A small image VAE, trained from scratch.
Model: 5.42M parameters, 64-pixel images, encoder norm batchnorm, encoder patch size 8, encoder widths [384], decoder norm batchnorm, decoder activation silu, decoder widths [48, 96, 144, 192].
Training: adamw at rate 0.0015, 11400 steps, batches of 128.
Data: trained on capsule endoscopy frames (Kvasir-Capsule), 34.5 epochs.
Rows from block 2 of the decoder of a small image VAE, named by matrix and row number. Rows with one number belong to one channel. Each number is 500 + 25 x the weight over its row's rms, rounded and kept within 0 to 999. All counts start at 0. Numbers have three digits each.
After each channel's rows are labels from the 100 images, of 14976, where the channel reaches its highest value: "strongest on" is what is common among them. Only what is clearly more common there than usual is listed. The data: capsule endoscopy frames (Kvasir-Capsule). In brackets: how many of the 100, against the usual share in percent.
# convs0: first 3x3 conv (decoder.decb.0.0.convs.0.weight, 144x144x3x3, each kernel summed), inputs 0-143
# convs1: second 3x3 conv (decoder.decb.0.0.convs.1.weight, 144x144x3x3, transposed, each kernel summed), outputs 0-143

convs0.59:492470485516500504513538475448523488505496489470497463488519506492505488524502552503466506517482489463524476488498485456461490514460517502486503526541517536524489572498500516499525421527498470510523513490497479507503501497540470528444475547517487514482477470471490443510482460484479528480500529471483481534475532501521536507462497533489447508525478483467470494542502492498516511498494449504511504519485465468486516487512497506462511
convs1.59:485530512497486501492484502511495461548512504515509550504498475508515444482509461500515486472533504529482503507509518535545551514527506472524517477500465477507508462465491508496482512472502507458489472493475566507462507494478495503535540478490486493513549530497492492496507547512527466535486501524486531440524497522463476481549493491482549514494554554504523532482527491494516498513497507506485504492523497553562527488482500503533521
strongest on: finding: ileocecal valve (26 vs 8.8)

convs0.32:477476495464514510485528498515518493486534525476478481477495467534501464511481492525538515527499459530497534500500513466489485490458537505467486503482469479500510515456500466461497484490505449431483537524481510474500518498466476494470505469528503489484517518488503510538494503565491455466501477515491524502500474500555495491507502573486476443514491508463469517466496466456496511507521488521456515500554517499482512494485499462468515
convs1.32:527480507482514489510467516476498532510430510518486490520489489487500548479513460500494502498474532485499501528481458510473526501464504524484493476489534548512519511515486532515495498509500525561508478502474490524506506496523475508473494501503468517497445436567499481488547481450522557476500496509514474470496509462517476514423509494486500499517501496513509433543488502537516488498504505501533494489453499512528505489471490518517455
strongest on: finding: pylorus (48 vs 3.4)

convs0.118:511477507515503441513517475487520547480492562560483502480501503467516478510521511512506499491515493530527474519485483464508457465464500501512506488517559500547472459497487497498533475511526498495548475482517462503530532513523501533502522469502471479516479506523504551546519504487511513482552510505534490523496468446494512525523508516452496564476469500490519489512466485528494472507482511500502503486502506499454474519528511453487541
convs1.118:515472471457539495492501488541501466481516429456514527513536501535513521483495504500497503480472495479472495472545499505465529545563506513534454485489471483482505549488490511491467507451502511491508504500483553487472508500458508473548505505457532529497544524451510454479470502483509473488476513514481504514462561526488468475514497488507498494518525512464509542482522528500534520473487496520479489508511495510493507504480492529534490
strongest on: finding: blood fresh (31 vs 0.9)

convs0.0:495482493504503513518491466511491503494501522491466507511477522472485495516505474517499471514457499524465543493487525450531468445504516456516526486464511496489487436508515520496542541492544462471500502467478485497538503470510535503507490494544415476509506486505512480538530514525536509463472520481482525518490525532514502508498503543522473562494472461482494461518494487519494527491503497514534519523509521530475501461481473490448513
convs1.0:502531529490518528522486522505518501492483510532497490469515484499547507455520519502512485454506484476517493504508519555459446539529499557467493494483519517536460525528508485518510506473506507534528494511478482531445529546494500494470511466492507546520514499530487476461524493514486516502533496494552523522532502504472450493467491495493515493496534520483519467531507515526508490499501481521441449481518501546527519507466519538551499
strongest on: finding: pylorus (26 vs 3.4)

convs0.26:509498539510475513537499485517545464514505510509498501495527496508482402527524486496530526525507474506490492476490494476513529522450506449495460472478493499475502514501516470510443515482560476494490473501517526507507453461491501521525525471503455485494497507516460503516483504496496484519543483519485506476497513552485510515484478461507481469510487530550504493490493507541388516520500531481493500500502509492508505477517510513507504
convs1.26:484437534499505516512498526508463495501457519462513477522505477497498535518506521495483483515491499493488497580468495554476480519518502544485523527441547504585488491489548524502496489545502526493516526497474450454504479537476520498487477511523514538512528493463496485502486483500513509500470507507530476514496517439523482479457496508483470492493485488490507522498491493500517512493498469494533495527504499484514527482481426515481488
strongest on: finding: lymphangiectasia (34 vs 1.3)

convs0.93:485503453488498537533500511518542538472490510530515483485485543489508517512507471463482543486501484488515525458485533516532458469527502463463501508505497519516481509490511521444504549526500500467462506501527493511506509463493488463488498477535464529537535517494526485492497501484493514469484524516528485419510490486514492530495514524518529478485476528536517433461529473469485479504499472493519488511510452527516530479514477488445481
convs1.93:515493517522491566506539532513528445533501507531506514505499516474510481476506549500519546522520510547496491461510504481495482530540509546505462531475565486500477486535465481523519496518502528528480557507476531461496478518505460520517458476451519511528466525512488507504519488482490480492462506479495478506502517528505495472469494505475505498507495508467481476501470513496502505478503496547492508485466496507454444482507526454542536
strongest on: finding: pylorus (41 vs 3.4)

convs0.37:506476539493460506498522384519490482500480456515548471505506517505522500510498498454500520510500479517522559490528500518493515519476465467461474477499490487516504536499500537445499507466465464442511513466483492507502477499509473493494486506521518496507514532504515500513484499472510490432514516503484484526429530505505528527538506506524508467500502529515498538494500508515514458517466461506525463487508480502498493469524497485516502
convs1.37:486512461466565506502515494481506531509505520432493508471505492507460502493518469494533504505467530473501501534496493509516503502500502507534448548495504520444472471507511494552459492529510510481481447497523524460478488514511526546509519469459489531452484493459496505457470492485507526514477513498503482507493501547502433508460492496491475504506495448498524451511533508473490538498499531505480535522498480471509490494492494468457510
strongest on: finding: pylorus (53 vs 3.4)

convs0.121:428498482533437501518483528486530488487483524516500472503510543502493524478482553487486495482423507490489470480523468506491529533482513498490523465469510499494471501475497475540478488484539507502520483491533511517525494523500488499474476511540499519505516487478518522519484498491531501591495503535505505512514497528499534482463472482526517538440455525461521504514478514554517475497465498515487498522476517465469500469479501485486504
convs1.121:550508489467572492468538474485484506505492530487503500498504491529518515494487444496501508468495470465517492524480470472479482503502499514485510511476491451484519478476484501521514495494503500508505513514470496475482474466496515512508527516458507495496526531498518483476478503470433470426508517462492510503492516496516437515550497501470493500538499466512533529527489480468485510515496509527455490407506483519533445528514496495485505
strongest on: finding: ileocecal valve (30 vs 8.8)

convs0.108:482482560465471501427500467501528502512471486470516490525492476523520490517528487464542541472504501482484556480504503511505559544475474451515495481493490507488501495506492462467469520500516505497526485584475498518498501491486531496513500487516469485516509487484546485537483507496486551459503513457470497501490471507495530470458510567519491475491486496535508494490524490512521523500458530493494519533474505513526507497520458499519506
convs1.108:515505459535542479516505529478471507486483517532477478450425514480478509477514509499510533536471487547510483555490486497471506501477500546471508519475500495535462492504514516520463493467504492511520519511511525467482475530504513519498507495501496485460449490509500522474524439490516494496526495566536462493532558475489513514468499497477481506513500494479491497502500514469459534495506525513490495480540484467512499508492533506432454
strongest on: finding: pylorus (31 vs 3.4)

convs0.43:536486507493462496438503525492454522462527484480509485477497499497491511461442522451445512515480454513500535484501478551479484500502454495485498482545499521491513492529534501485545504479454494477500487470449447446514436505511487515498504490498470479522467510515517467478525471503473524508476469494495464526511515506503479535525506495486488438475489500485485523484497507483494477525471483462464497514527483496523537492515505501505479
convs1.43:482516493529500493539516499488463473524423535525521513515464498508497471530515460495502482472542503494507505500507504463511505497531508534496560481467512445496498496432436518507510494474504530501521523493526531486470481507483497509497522505479500508526475487479504520499449506477522490484508500507524460465473512521488537454447496495499505492551497536502487499500530489485491557460498507522517478493490484511541428487510485520509538
strongest on: finding: pylorus (31 vs 3.4)

convs0.89:510510426498515492485489511553441476519508456456497500473513452498477481477472504510464513489484501502494508511514475543525511467479472493481480535518544504471501487441490519505507510515452512526532499500502491487521471474528462485529495505508491528464523522509543490508529499534511506521464518516497521548501460526489479460512512501455479516495487490468458528486499503562496519559496553486505474527492515493518524486466505487485510
convs1.89:479520508517516481500516498464527507451468517517481501538468504510496515544484507503485518506501478477490499455485514475501453520507498539547511490478459504509481488538542498493467502513496463462511492501495531495503513527514520507476530505501507498503430498485513459505461479446521496499513495506480453470502526473522552536570506506541478494525540483505516428481522498469498505487491465503504540471504504527462484468486504542463471
strongest on: finding: ileocecal valve (53 vs 8.8)

convs0.16:496520474488488529520528484501500516502499509464508466505571482470527530517508493547555533497459499505501511489521461523505485489460537485465466466523531494481497512542488482513458486486524508538501497488532510480535515525532505513512466509513503505503488481465528507468503511480496505479523486506496499461488511513501468502477503497453483556451512517503494532494440492451497504543552480535506519516492518523547530528549508508535545
convs1.16:503463523484483444513482480501510496495510456507511518483422518530452463500489518501466463446558483492515500495497518459476477508511503531510471487499483483520531530475506519489504497496499486457520496502486453451514523484465485507474523501473501495501496514522516480492476482484472481491489492519490474506491468509515518487492505494517524487548469489473514467450567511546505487467492523496500485505515502477452466484460457461479438
strongest on: finding: pylorus (44 vs 3.4)

convs0.96:502498508496482530500520519502490499502543476496478495548506472477472530488494489505478462444519496480482463487480519513501517506491498512488517530506522495519486479496515470507509475478485410513528508490478510469533502473477423493484482508486530487510499488517486447479528446496568539487507516489496471470510508476497520518491491483483483530508532420455524527538502493510509513467500471517452495487527492518497536515457512511458499
convs1.96:527505495519510491475496476524531510491464495509527471500529519524506457508500478501487492497430512449511499515498491452480477510504503505482481485549507480479516556510540500503502512501500506475490486488531482538511501563525466535481513529529501541500499498511503496493458552504506412504487501527470492489495478502489465443547488492496491495510514529478518505470515520481506495544497544489499526501504500434526495527498468535562498
strongest on: finding: pylorus (34 vs 3.4)

convs0.54:470527479482486496516494495503493472519478514535456485519490494496477532485478556504503504489504496516474503487495553518452510514491512536463469521538478500502500528467506516468528511512495470531482478523508514500485486491560521556489507452510464494562479493449491491490496502516501458462501536493491552519458495503500485487474470498535518529441508489444470501498540474495498507538479459537516489473481503492560524498480516526493497
convs1.54:491491524479543531502508447521497514467527456455480519499523510516482532559497441505515449492471493495484489500470438478513489520521507458490566544495517508490485468497527489503499521523497526470535477508482528475545503495452561427512524515501521519483479484512498474509495519487544499530496502456537469487467486505506511547509499491508486500522499498491536517511477467513490489497502523494465473518519507515498478534505482480511507
strongest on: finding: ileocecal valve (29 vs 8.8)

convs0.84:496441487532504554494484461517505504495518504488521595500486521484522492516489548509521456487521455498532535524440519488480520521492511496485489497522482494495489512505513486462498529489475396511518477481545517496521500504480452512510530446506514505502516492493491463489520491508500496526524519531527501540523495429462481495512523504538507525471457521486489511516507505487481515508507480494495497502525487502500498504470474520509502
convs1.84:512562489483513408533483480473496498475472510486476442485524454515465544484517457498489519517508532533485493515517483501516511519515500535493504506470523511515509446459486499503477496506509551485510459512502536501478497478506491461487506527521493501495474473500500542479468479509507501459491517484459507461442533484519503528481492499501492490527485490519526497483546466490507536510503508517468505488511475546500462486522506447474541
strongest on: finding: blood fresh (27 vs 0.9)

convs0.50:488440470482468489494527488507526496501511530495499483507526502479464508490490523501478502484532511472517516496501517509527560492478510458502484526527528490524520530483512470490425488477489503496507505522491486478495561474488521474455474492510515469490543460494523468527450522482482501423509477501527443509498481531483507480521520529491488481541524499542547439490464515499515505520522461529501498495464461496478481494494503493514477
convs1.50:511524486467526519489475518514519515537505490494491486468463516509516491543516500498507518561467488542486491518529495482463499526504502514474513472512465535470488504512481516528483494523502510509490500502504542517486476512523510520544509503485474543517467521483506527481533483512476461565463513451436524543451550499511478508514496505488470508485461493509457529505545486470511479462501546522510501525539497523533513561496496500505539
strongest on: finding: ileocecal valve (39 vs 8.8)

convs0.90:533489483500492514507484474441496537517441489505449503507506495477520520492516488542558412453467503490457494460515502474532489496519515466497512482515483495516488471494499496523501497534497513510529471490527527531449525523515532538534497504545571503509511507481499520500487493507496481473482455512519437499508488479524508502503487486499503521499482473482502554532464509465479471484511511503507470509471532485471487515500478471479513
convs1.90:458496535489474530491508512506507449489566482473506532500484495481496507508464509499497463492504478554498494494480493503498482539487498555521470528486474514505494532524485529508453500478500521511489542495501495449522503455500489455507492488463524510491550550518503476530482503509486497518440515530487561535460544549518477513520498499520534484506535542487486478521499480539499490493494517486479486505531494484501528453519515560499513
strongest on: finding: ileocecal valve (26 vs 8.8)

convs0.139:458477498481443510492491494473456520496476490506514498531552484466472499488526489501485474491501512504532477476482518511522496520457515476513487490517525516516492467483502466523491501491476493462528526528498509484500454440463521511530487480540513498423565488535505520541493506494484465491488505491469491533514517439553492538510507458500472519484503514523543505444482495476501504484503472478496513517524515459507481502489493451467506
convs1.139:502526490516567495455540521500478460528515511507492470510474543491518491466506494497506501510519481515485498478480462481466525453554500496525524502477534496425510517523483532504534492518504527529503497486494536554453479536524500477486507521456472529532488528491502505482527481520492498485466510531522480437516522562478535483551484497468477496505502492498521456517528515509478527476500523508504524487490494527487517533492504529512523
strongest on: finding: pylorus (39 vs 3.4)

convs0.88:519545481493511516507478504473481507480513487499491517502459512523534535494477535491475450465486539531520533508507515509529428485495490466464508487446485512553514517508506566488519490502511488523452537506521489448480482508485503509516529490519501522505493507490482521499518528505491493511527448501522553462492500492503457531439517498534517506508497457482494516480501539478512502538492441461499493508543500514505547520526487512507484
convs1.88:507449510482480529515504474545474486511501533513505493503529474460486471487504488503512513503523470510487505555518492515476557476508502511515502563504509492501459503474491464468539501499499520497495466500510497540500537515510501477493487462509484486497573480528485515466514528460527496492490483480524468528466514540457532503518495510432481519487494522458498549494496421496469471459503532513513482526504498519503470492525474533511503
strongest on: finding: pylorus (34 vs 3.4)

convs0.107:469512498438513512495497451472502503528488484467494524477503489476442507460499512510510482526448514473486477487491479507489508502498502517484502486497518507540479501483494514489513521502495521503488504470478510535495503523475524510508485468535511503503485476472520491494486489483518496453461490502496482532392486516490509510540495496536526467497492510486454487494440477478503470492476478515441391492511505515463515508525475497502501
convs1.107:508495521519469497483518455485488522488480514492514506541514495515500525552507443496500477483506472479515507511490478507493469499499501481563519485538508493514500456498469488518479506515500488428496451485494503439514493506533468505479533511454494512509511501420504462496513482527472520450523502520494524487443517506521450534498498488475460501524525497529515504510537525513465514509503534504538567490496488483508475490497516465461497
strongest on: finding: pylorus (47 vs 3.4)

convs0.44:493487490519518489490453425504527526508466502531521517505486498461520494494499527498487506502467468479507490497512413535471492525495487528498495492495486486484507484507498482495490465535483498514508488487521464492494474463477533485471462472496492473490515522489501457473460503507503497493443471510512495531498516453484461539542496486488504510452533496534521500533428532500500459471514484514526424506487461511485505495492480524475519
convs1.44:506518533472496426463544480466474495452532514449503493479514498519454525553503469495499492496512500496491504469475535460549526497519504473522506514504493490479486484489501514493502500521505467481478466493462491510567492510538534501511536521508496545484491499447496517489466472517480537481546507503481476486468503468540511516502497496494486488540476476516504509485547475504539527529493490515464485470534481512552522519479506454496487
strongest on: finding: blood fresh (36 vs 0.9)

convs0.71:500489418509490461500485464496529488489507468503457514498473531478511469493494533471481513493440524493523476464497486501523514469498502531513529533517499502529497495479511541507544524528476504439482498479497502512503475484507502463522492512561502501470501513527478516535449470528504502493524499489523497510523489518483510488542481473573505464505445493500516514484484573511521498510462509499477452547515504490491488483477491470480509
convs1.71:486504563480494529518500473518485491522444506492522518501521482508455525518517490499530462490472474523487498497502537520455518530507507482488519486488454495443505516495500491492518511508504522565503481497512503523489520463507578523510520491428524530563510491486487518476433529513492463512507514505521508514509519490483502501480482492477510512498493503477546508481520496512461525493501532535532513481519474495575490504483515468474477
strongest on: finding: ileocecal valve (51 vs 8.8)

convs0.68:460488483397499500486536401515492503485492524520488494511483510508529501520493485515533519551433536515493499490495512477490493500457508455505481482483479522500479500478507468488495506470483491466481523496460492491495516488493491485463477520513509532522531482446481490514481500493517488465503505466502488525425472504515475520508492467528549497486530500500497493487458503480514530499500500498528431477520491509487497494509488496499487
convs1.68:528501490485496500502504401495508505500498518449505521507511504523434488471506475496510524493474486528524491487496456526518507490509504492497485491476532469475482470497499552517489512523504533419507469497482503492520492526523511547555536457483494503481495490433506498492502519521512499431490515520522499447439504515487510499516493489485430495503504492503525503506528514510489515493503488502480444511499485527481512509499506472480475
strongest on: finding: pylorus (33 vs 3.4)

convs0.48:500498510520530502504442458499500457468462468512486533491458491500543518480500510520500526470493458529490449513484453486494521492536498517531473476489489459491488482456502471527463501484495462482505523494532521514487513510428512555490499495527514496502482513485543521471514491496505492503539468504534463543517504453520504504497466550510492512529463498471500500479509475486476540484506500528437510516480495492506508476492487484439524
convs1.48:482464500471496484501528502496538558497479513508448485519547529533479476502486517503464523512496516482511506482493507528475487480487501510471485451541462506535512540505506509471525515509503502452505470488498475505513520473522518487511526486518528486486494487475517477521483470491503485556474487503497533518483534494491490500551501495536490490491525460482482515552475554523509472512504511479567446494505502446450506508460526536500439
strongest on: finding: blood fresh (26 vs 0.9)

convs0.124:474506523483505477494474496503467512438468518502529505499484522504459544501500519544487535488510491497488536490536487530492485530488537501498504554548485467508483506535503473452494501487490523487491496510519451518501459482504525535547491471507548525522520516522519488432504548464431493502511550482528550498503543496495497498452511525492502497484477526508458530509486494492496491496538475519512499491505521525524516512473461510532490
convs1.124:528511508503515501516515480506544506546477478544527541549521482508503439514506486498509459497475511472505499506479480448512480500495502506537446460525503511497519492462549525504475505506502502498516499493493548493520519523508461496477507487493504496464475495483506492546486468525512500494449508491477455497513487524518481484545498493519520497516492489487586389482538507489508507519498526491480480472470502499474485515497526501475501
strongest on: finding: pylorus (30 vs 3.4); finding: foreign body (25 vs 1.6)

convs0.80:515535479514509530522501500507530489495486464520468510519531495478525509536495474544520443478514510493525474497501525483546493490521528519515498519490499533485499515488506534497479482533521398508468476513513494492499500490542399491493511529511490472501477485523515431515520518494510517518512426528490506501496533471475517511480509495471499515484520454479488504488483499502488491488537484511515484499513500556507514490497538532476525
convs1.80:517503537492505541503475504528500484492493538481510513509479544543465486473504524502500535527492488436467491498480502446450500475530500494462509503500526486539492496496542495527531499485504438466510471504493481504552516534448483499510494514482505520515511493477508520494494517483502462484510509483434492515496498478510474469525493492480490493495537507495534528505500509514537518477498531520459514485481487428503492465527472490574549
strongest on: finding: ileocecal valve (25 vs 8.8)

convs0.20:459471515477485465499487490513493496518498473502482526521506461519538504538514507512481498436518522510519556512525491524523499504502525499501512521531471521506516525466447543490472540487468510484489529512539479506478500465527481470520504552526502519457477521504524477499494534486509490493420495497491541467503473506493537495533516526557499461477456436479530550507473495524503470503507478508518481486494499510480527462490496502516505
convs1.20:501529485520511541479507537455482534477518568515481464491479519520459547502522509503506543513503482481487496503505504527480523505516495548471525484441493493487490474503538508523486486488503467471497483502468502450472498531501500518494499487502494486558471473461499499461531467464492513471529502508505431505515543500486448487470493494484451493505514483480452501475523513479464519467499526510494519489512486465555464522511479503521528
strongest on: finding: ileocecal valve (26 vs 8.8)

convs0.106:524497509502496514506516482497503494535496501482538522518517511480505472520476486499503524511521498491487485488498516468507492439497512484482514569508528503476454527492508467513504462495528522505496521467487505474507524507509493484484484528485509513488494486405525490464462499453506480482507511489492521480414485493519486454482504480462479532519500503500522472461396513442492512471510515474538523484500528493499531504482505507482506
convs1.106:466522501472485505508471499517448490444481541562432459486490478507505497482500519501479509453489483482524505495480496564516481489491504510521502474523476522514538499470503489486495507494497488470522489499496516503485469482504502535473519480477498474496493467530513501541511523547518459477534491540500504491589538500475537507504501498483510494501488506522487546548554509532511447516496477518516508492499507497478528510516478512542456
strongest on: finding: ileocecal valve (26 vs 8.8)

convs0.49:485499483501494495442496498512526470469460525496493499505469433443493518533496515500532514495517466477436471449452486502491490516468491502495527496492515508509466490462494419521484495537522500498485490518472501474490521505507494507509481435536524493488511504512469538511475507492511490500501500464496464520502500499459493460503510507547501510438480496483501482489430462478513545455486518479526508497519491515520506486474519489502486
convs1.49:549521475520487508533491516494491488515520478504504512503525543512527491449490541498493482498460505555553480545559534502521507500498500548519479477497478496524543480529523555499487511436504509527492523507535503502547486493469549481507467538543487486483509516488525456491481519481463504546509501527519515493512489466513498520530503482512533494544517459522521514485518511512488473529502486511460501522550488490486525503492468540499488
strongest on: finding: blood fresh (28 vs 0.9)

convs0.140:463529478478526442494529536419482511450506490523440494473516507485492510503474498516508486485492507509493507539479509474515534452498507542502502521494481507514517466452508517489519487516488488525503498479479477521515494531504500490524486452484550532446490529494501521504520521489468480457536475495480521469472496459507507512492499500502514489435494530510501473466483448502516545491517497518502529485451468515457518473515471527501517
convs1.140:520487491520468452476475452533485509519506510453506495515482511517522510515492531499496516499433491499496494489486484561474435479493502482527491461553506478550492519506469519481520509465498497449497503496513459483489515478520483503500559494487491508530525472458515479479472520536513522529491505522573479492503525490505495510497497481485452507546487458502500509527537550489474495490500543476517488490521487461508499492527529500455477
strongest on: finding: blood fresh (30 vs 0.9)

convs0.91:505466526527456501456502523489481494530500489543475471502472502483456496485473490448478520484512517482522541513486480510461524486489471449506484497472491478513506527481469520510501502438515505469414441488440522512489433515499495482470478497526448501529490508465515514497451496502507485514459502510492506496523513493508490501503521464550504420479510499506496485488490500501512499487453497503501477522493503491502464497504486499496515
convs1.91:497540481476544489581508464524487536455473472450512504519530478538528528497516485504472470511511507522454488504568493517462483484515507510465502543469509506515514468470534506507516518509500494489552539496569500468489498486520502494484519495474509507450505515503509486496480462474518479498558497504508501512415496525498468516479498487503493495514511453534500529467503511482493500499496523477514477477495499464496493506483474499517487
strongest on: finding: ileocecal valve (30 vs 8.8)

convs0.100:487467515520509478476528512486508560509485534440534500503511506499458518506508488522536525538494463473541483458514478526470475502502520516518511503518489451522507545468520491499485455521511486481504514498539520482502513475524549511465520507517484503506503486454500514498503558489512519448545508478486495518476510494518472530498481468441506522450476542508536532478437510476501484475515538517522468521525507527524510495500487494476521
convs1.100:501504477450502536533509496445496484501510499534500488526493516522492523498491509504469480473508548517434498477491528527512533485529504492512468478469500546501531462505472495502519511521496501500529486511494481521485535497489428472478475496510491525499532463502520505495480485501474470522481489524495518485500498547504557468506512498516506469511504488512479481455548491501568475516493475480495502462443516464433438501502479510532493
strongest on: finding: pylorus (25 vs 3.4)

convs0.111:510512476545510495506458527482524500492461516494503498502514522476488525503529509486505486500518485515515463508505566481486476507482488532499495525522505473523439489501511442527472480488474484485500510477504446494539540455417491522468492501512501462511539479527545508462519482519449510486498497519514508507476506492494488487507470498454495504473511524536510481517457473468439524472507493519426487470523490494483510533494513508475487
convs1.111:436479493465521533466528451541513509501490531468504480472449479528481527508509480499498446489529515458510495499480465495505503537528509476554504449536464548515540534460502537472504519507497484510501483494469499465506519526554505500521487484526487537517464471476487459524451507503547531492518500475501475478503515477537512527533497486507496507524509495477509500498538517492525485497502509503507488500509513540499467483442513475500518
strongest on: finding: pylorus (27 vs 3.4)

convs0.86:517490463507474516480508498471519506476489502487495486494475478509544494519468468499526491471497465483494519477479494533521527485448520432500463504459512496491491468513516462480559514508495496437462497481453494498474509483485459500532465487521495508521459479483493515518504517519493552519486513480459449523489506521480514529489465524561530474524448501461483488500504490475471504518468499502476486553514529534514531518507461485499513
convs1.86:509523543486550565534476497522534511551527525531500477489495538485488488481511549499508431456510474499492498500490501445481454519511509519490507470500500554489492521480502513516492507522506518546497501502578527500476478477500510510486489477479531500494497506528493525491491507498513418505485492497520486480527510505549527473490493492501479482491464479477553471495489500492504487488501532517514494449482490486495442513472503469530495
strongest on: finding: pylorus (27 vs 3.4)

convs0.1:485447454485554507511506469477474510469494518528451521495455496492522494500527530513509501486514516496464486506482475489519521418488502490494480499518455494508496453480528493518549472510480515465478523437500510477488489504430488464503509466519506460507472478434453516532506481493493491516510495486506501491429497506511506507511491498531493521470506508471486443470493494480540491502483457510475480471508492507498531511504504500479492
convs1.1:514544506511486491493469492493506513515486448475474443524520529533430484526506522496513438510496489507500498510514468469491471516532507543469541493492564503488509543498479501502520508519504517483518472493488518491487511504531532505522524510452517527482465547448500519453469496489518499428528508527508522512463553486464481488455499493498478487512549495490475547525490530495480524523497527512503529483520494475503485503519488493502504
strongest on: finding: blood fresh (31 vs 0.9)

convs0.127:521509515529463503471470470524511467516527529510496448544492482481500471488494487525507504498509472470524467510531496455478455491514517538517486519493518513499513528521497490540511479458514485526493505484502487530513492493531443499480492514476495477487510505561491474472496526469466513536501526518454528438496517497520530462484470525503509523497503432440458496456511463538505522507487514490558486506491509488481495547510530514494496
convs1.127:474483513499513479519501511475531500529461482499508538477499478517502507503498525501505452516481522511506501487483518535483523465499505464497488474497470453496478445494472525486500510503501507464492483493492497511468491508485556534522507494511503526551521506475510497498508429559520525492504500494568501549501459534485451508527494492505514503513489545514565478560516528487498476526493494532475512478471505537519532467477502522434503
strongest on: finding: ileocecal valve (52 vs 8.8)

convs0.114:509505483518495452489499506448463516498491523476480542483481513517508516490476472490485499513493533507502515460473499510526482501503467482478473498518505454546432404491463487501512486502479470474501523500476542478470488490482565477506520481511500521491494505501511511501506497526482460491532442491510475491502511504543507521523498497481458487514473507526507498488495524503517501508466477503465520422501499492511472465485485464431514
convs1.114:498425476497497477471534497526474483512499478504491488453493508522448503490508509503489431443479476476537497501508495483498486502495500513534523480522530451493525469471527497463507506493499490503512463501511496499521517521545533549563510515472478485515492505517487481450502484470471529521539488560501500506516494483451554513511502499496479506513516528497500505512520506486487517507500497493513516554509502519534544487507532558486446
strongest on: finding: blood fresh (25 vs 0.9)

convs0.22:510517501495507462474511508541439500537534491510479516476495470502503511488543469512505541488513506479471546469488512492504474521527512560502475517522535483510516536511485478518460486472434484523490525509476521463492470485479508487470493496493487529514530553496458491517480510469509478535505517458460477499519518492493485487544525484467493527474490455492494530462467518500501510517523463491480497473556442469507454485477476493510495
convs1.22:492488513495496532496487494477551498432445532488494475492492539516454541541501528505493489524497511488532501488497488506503520495486500478501476468555512530439496462491534528496521509494493501453493446499524483519489494514506507532529487512473480501510454458503505521456515483475497550488540496509503465500468456509478485522543500476507482487525502507528486452497518513471488469496499516496517505558463515499463550525463540506483490
strongest on: finding: ileocecal valve (32 vs 8.8)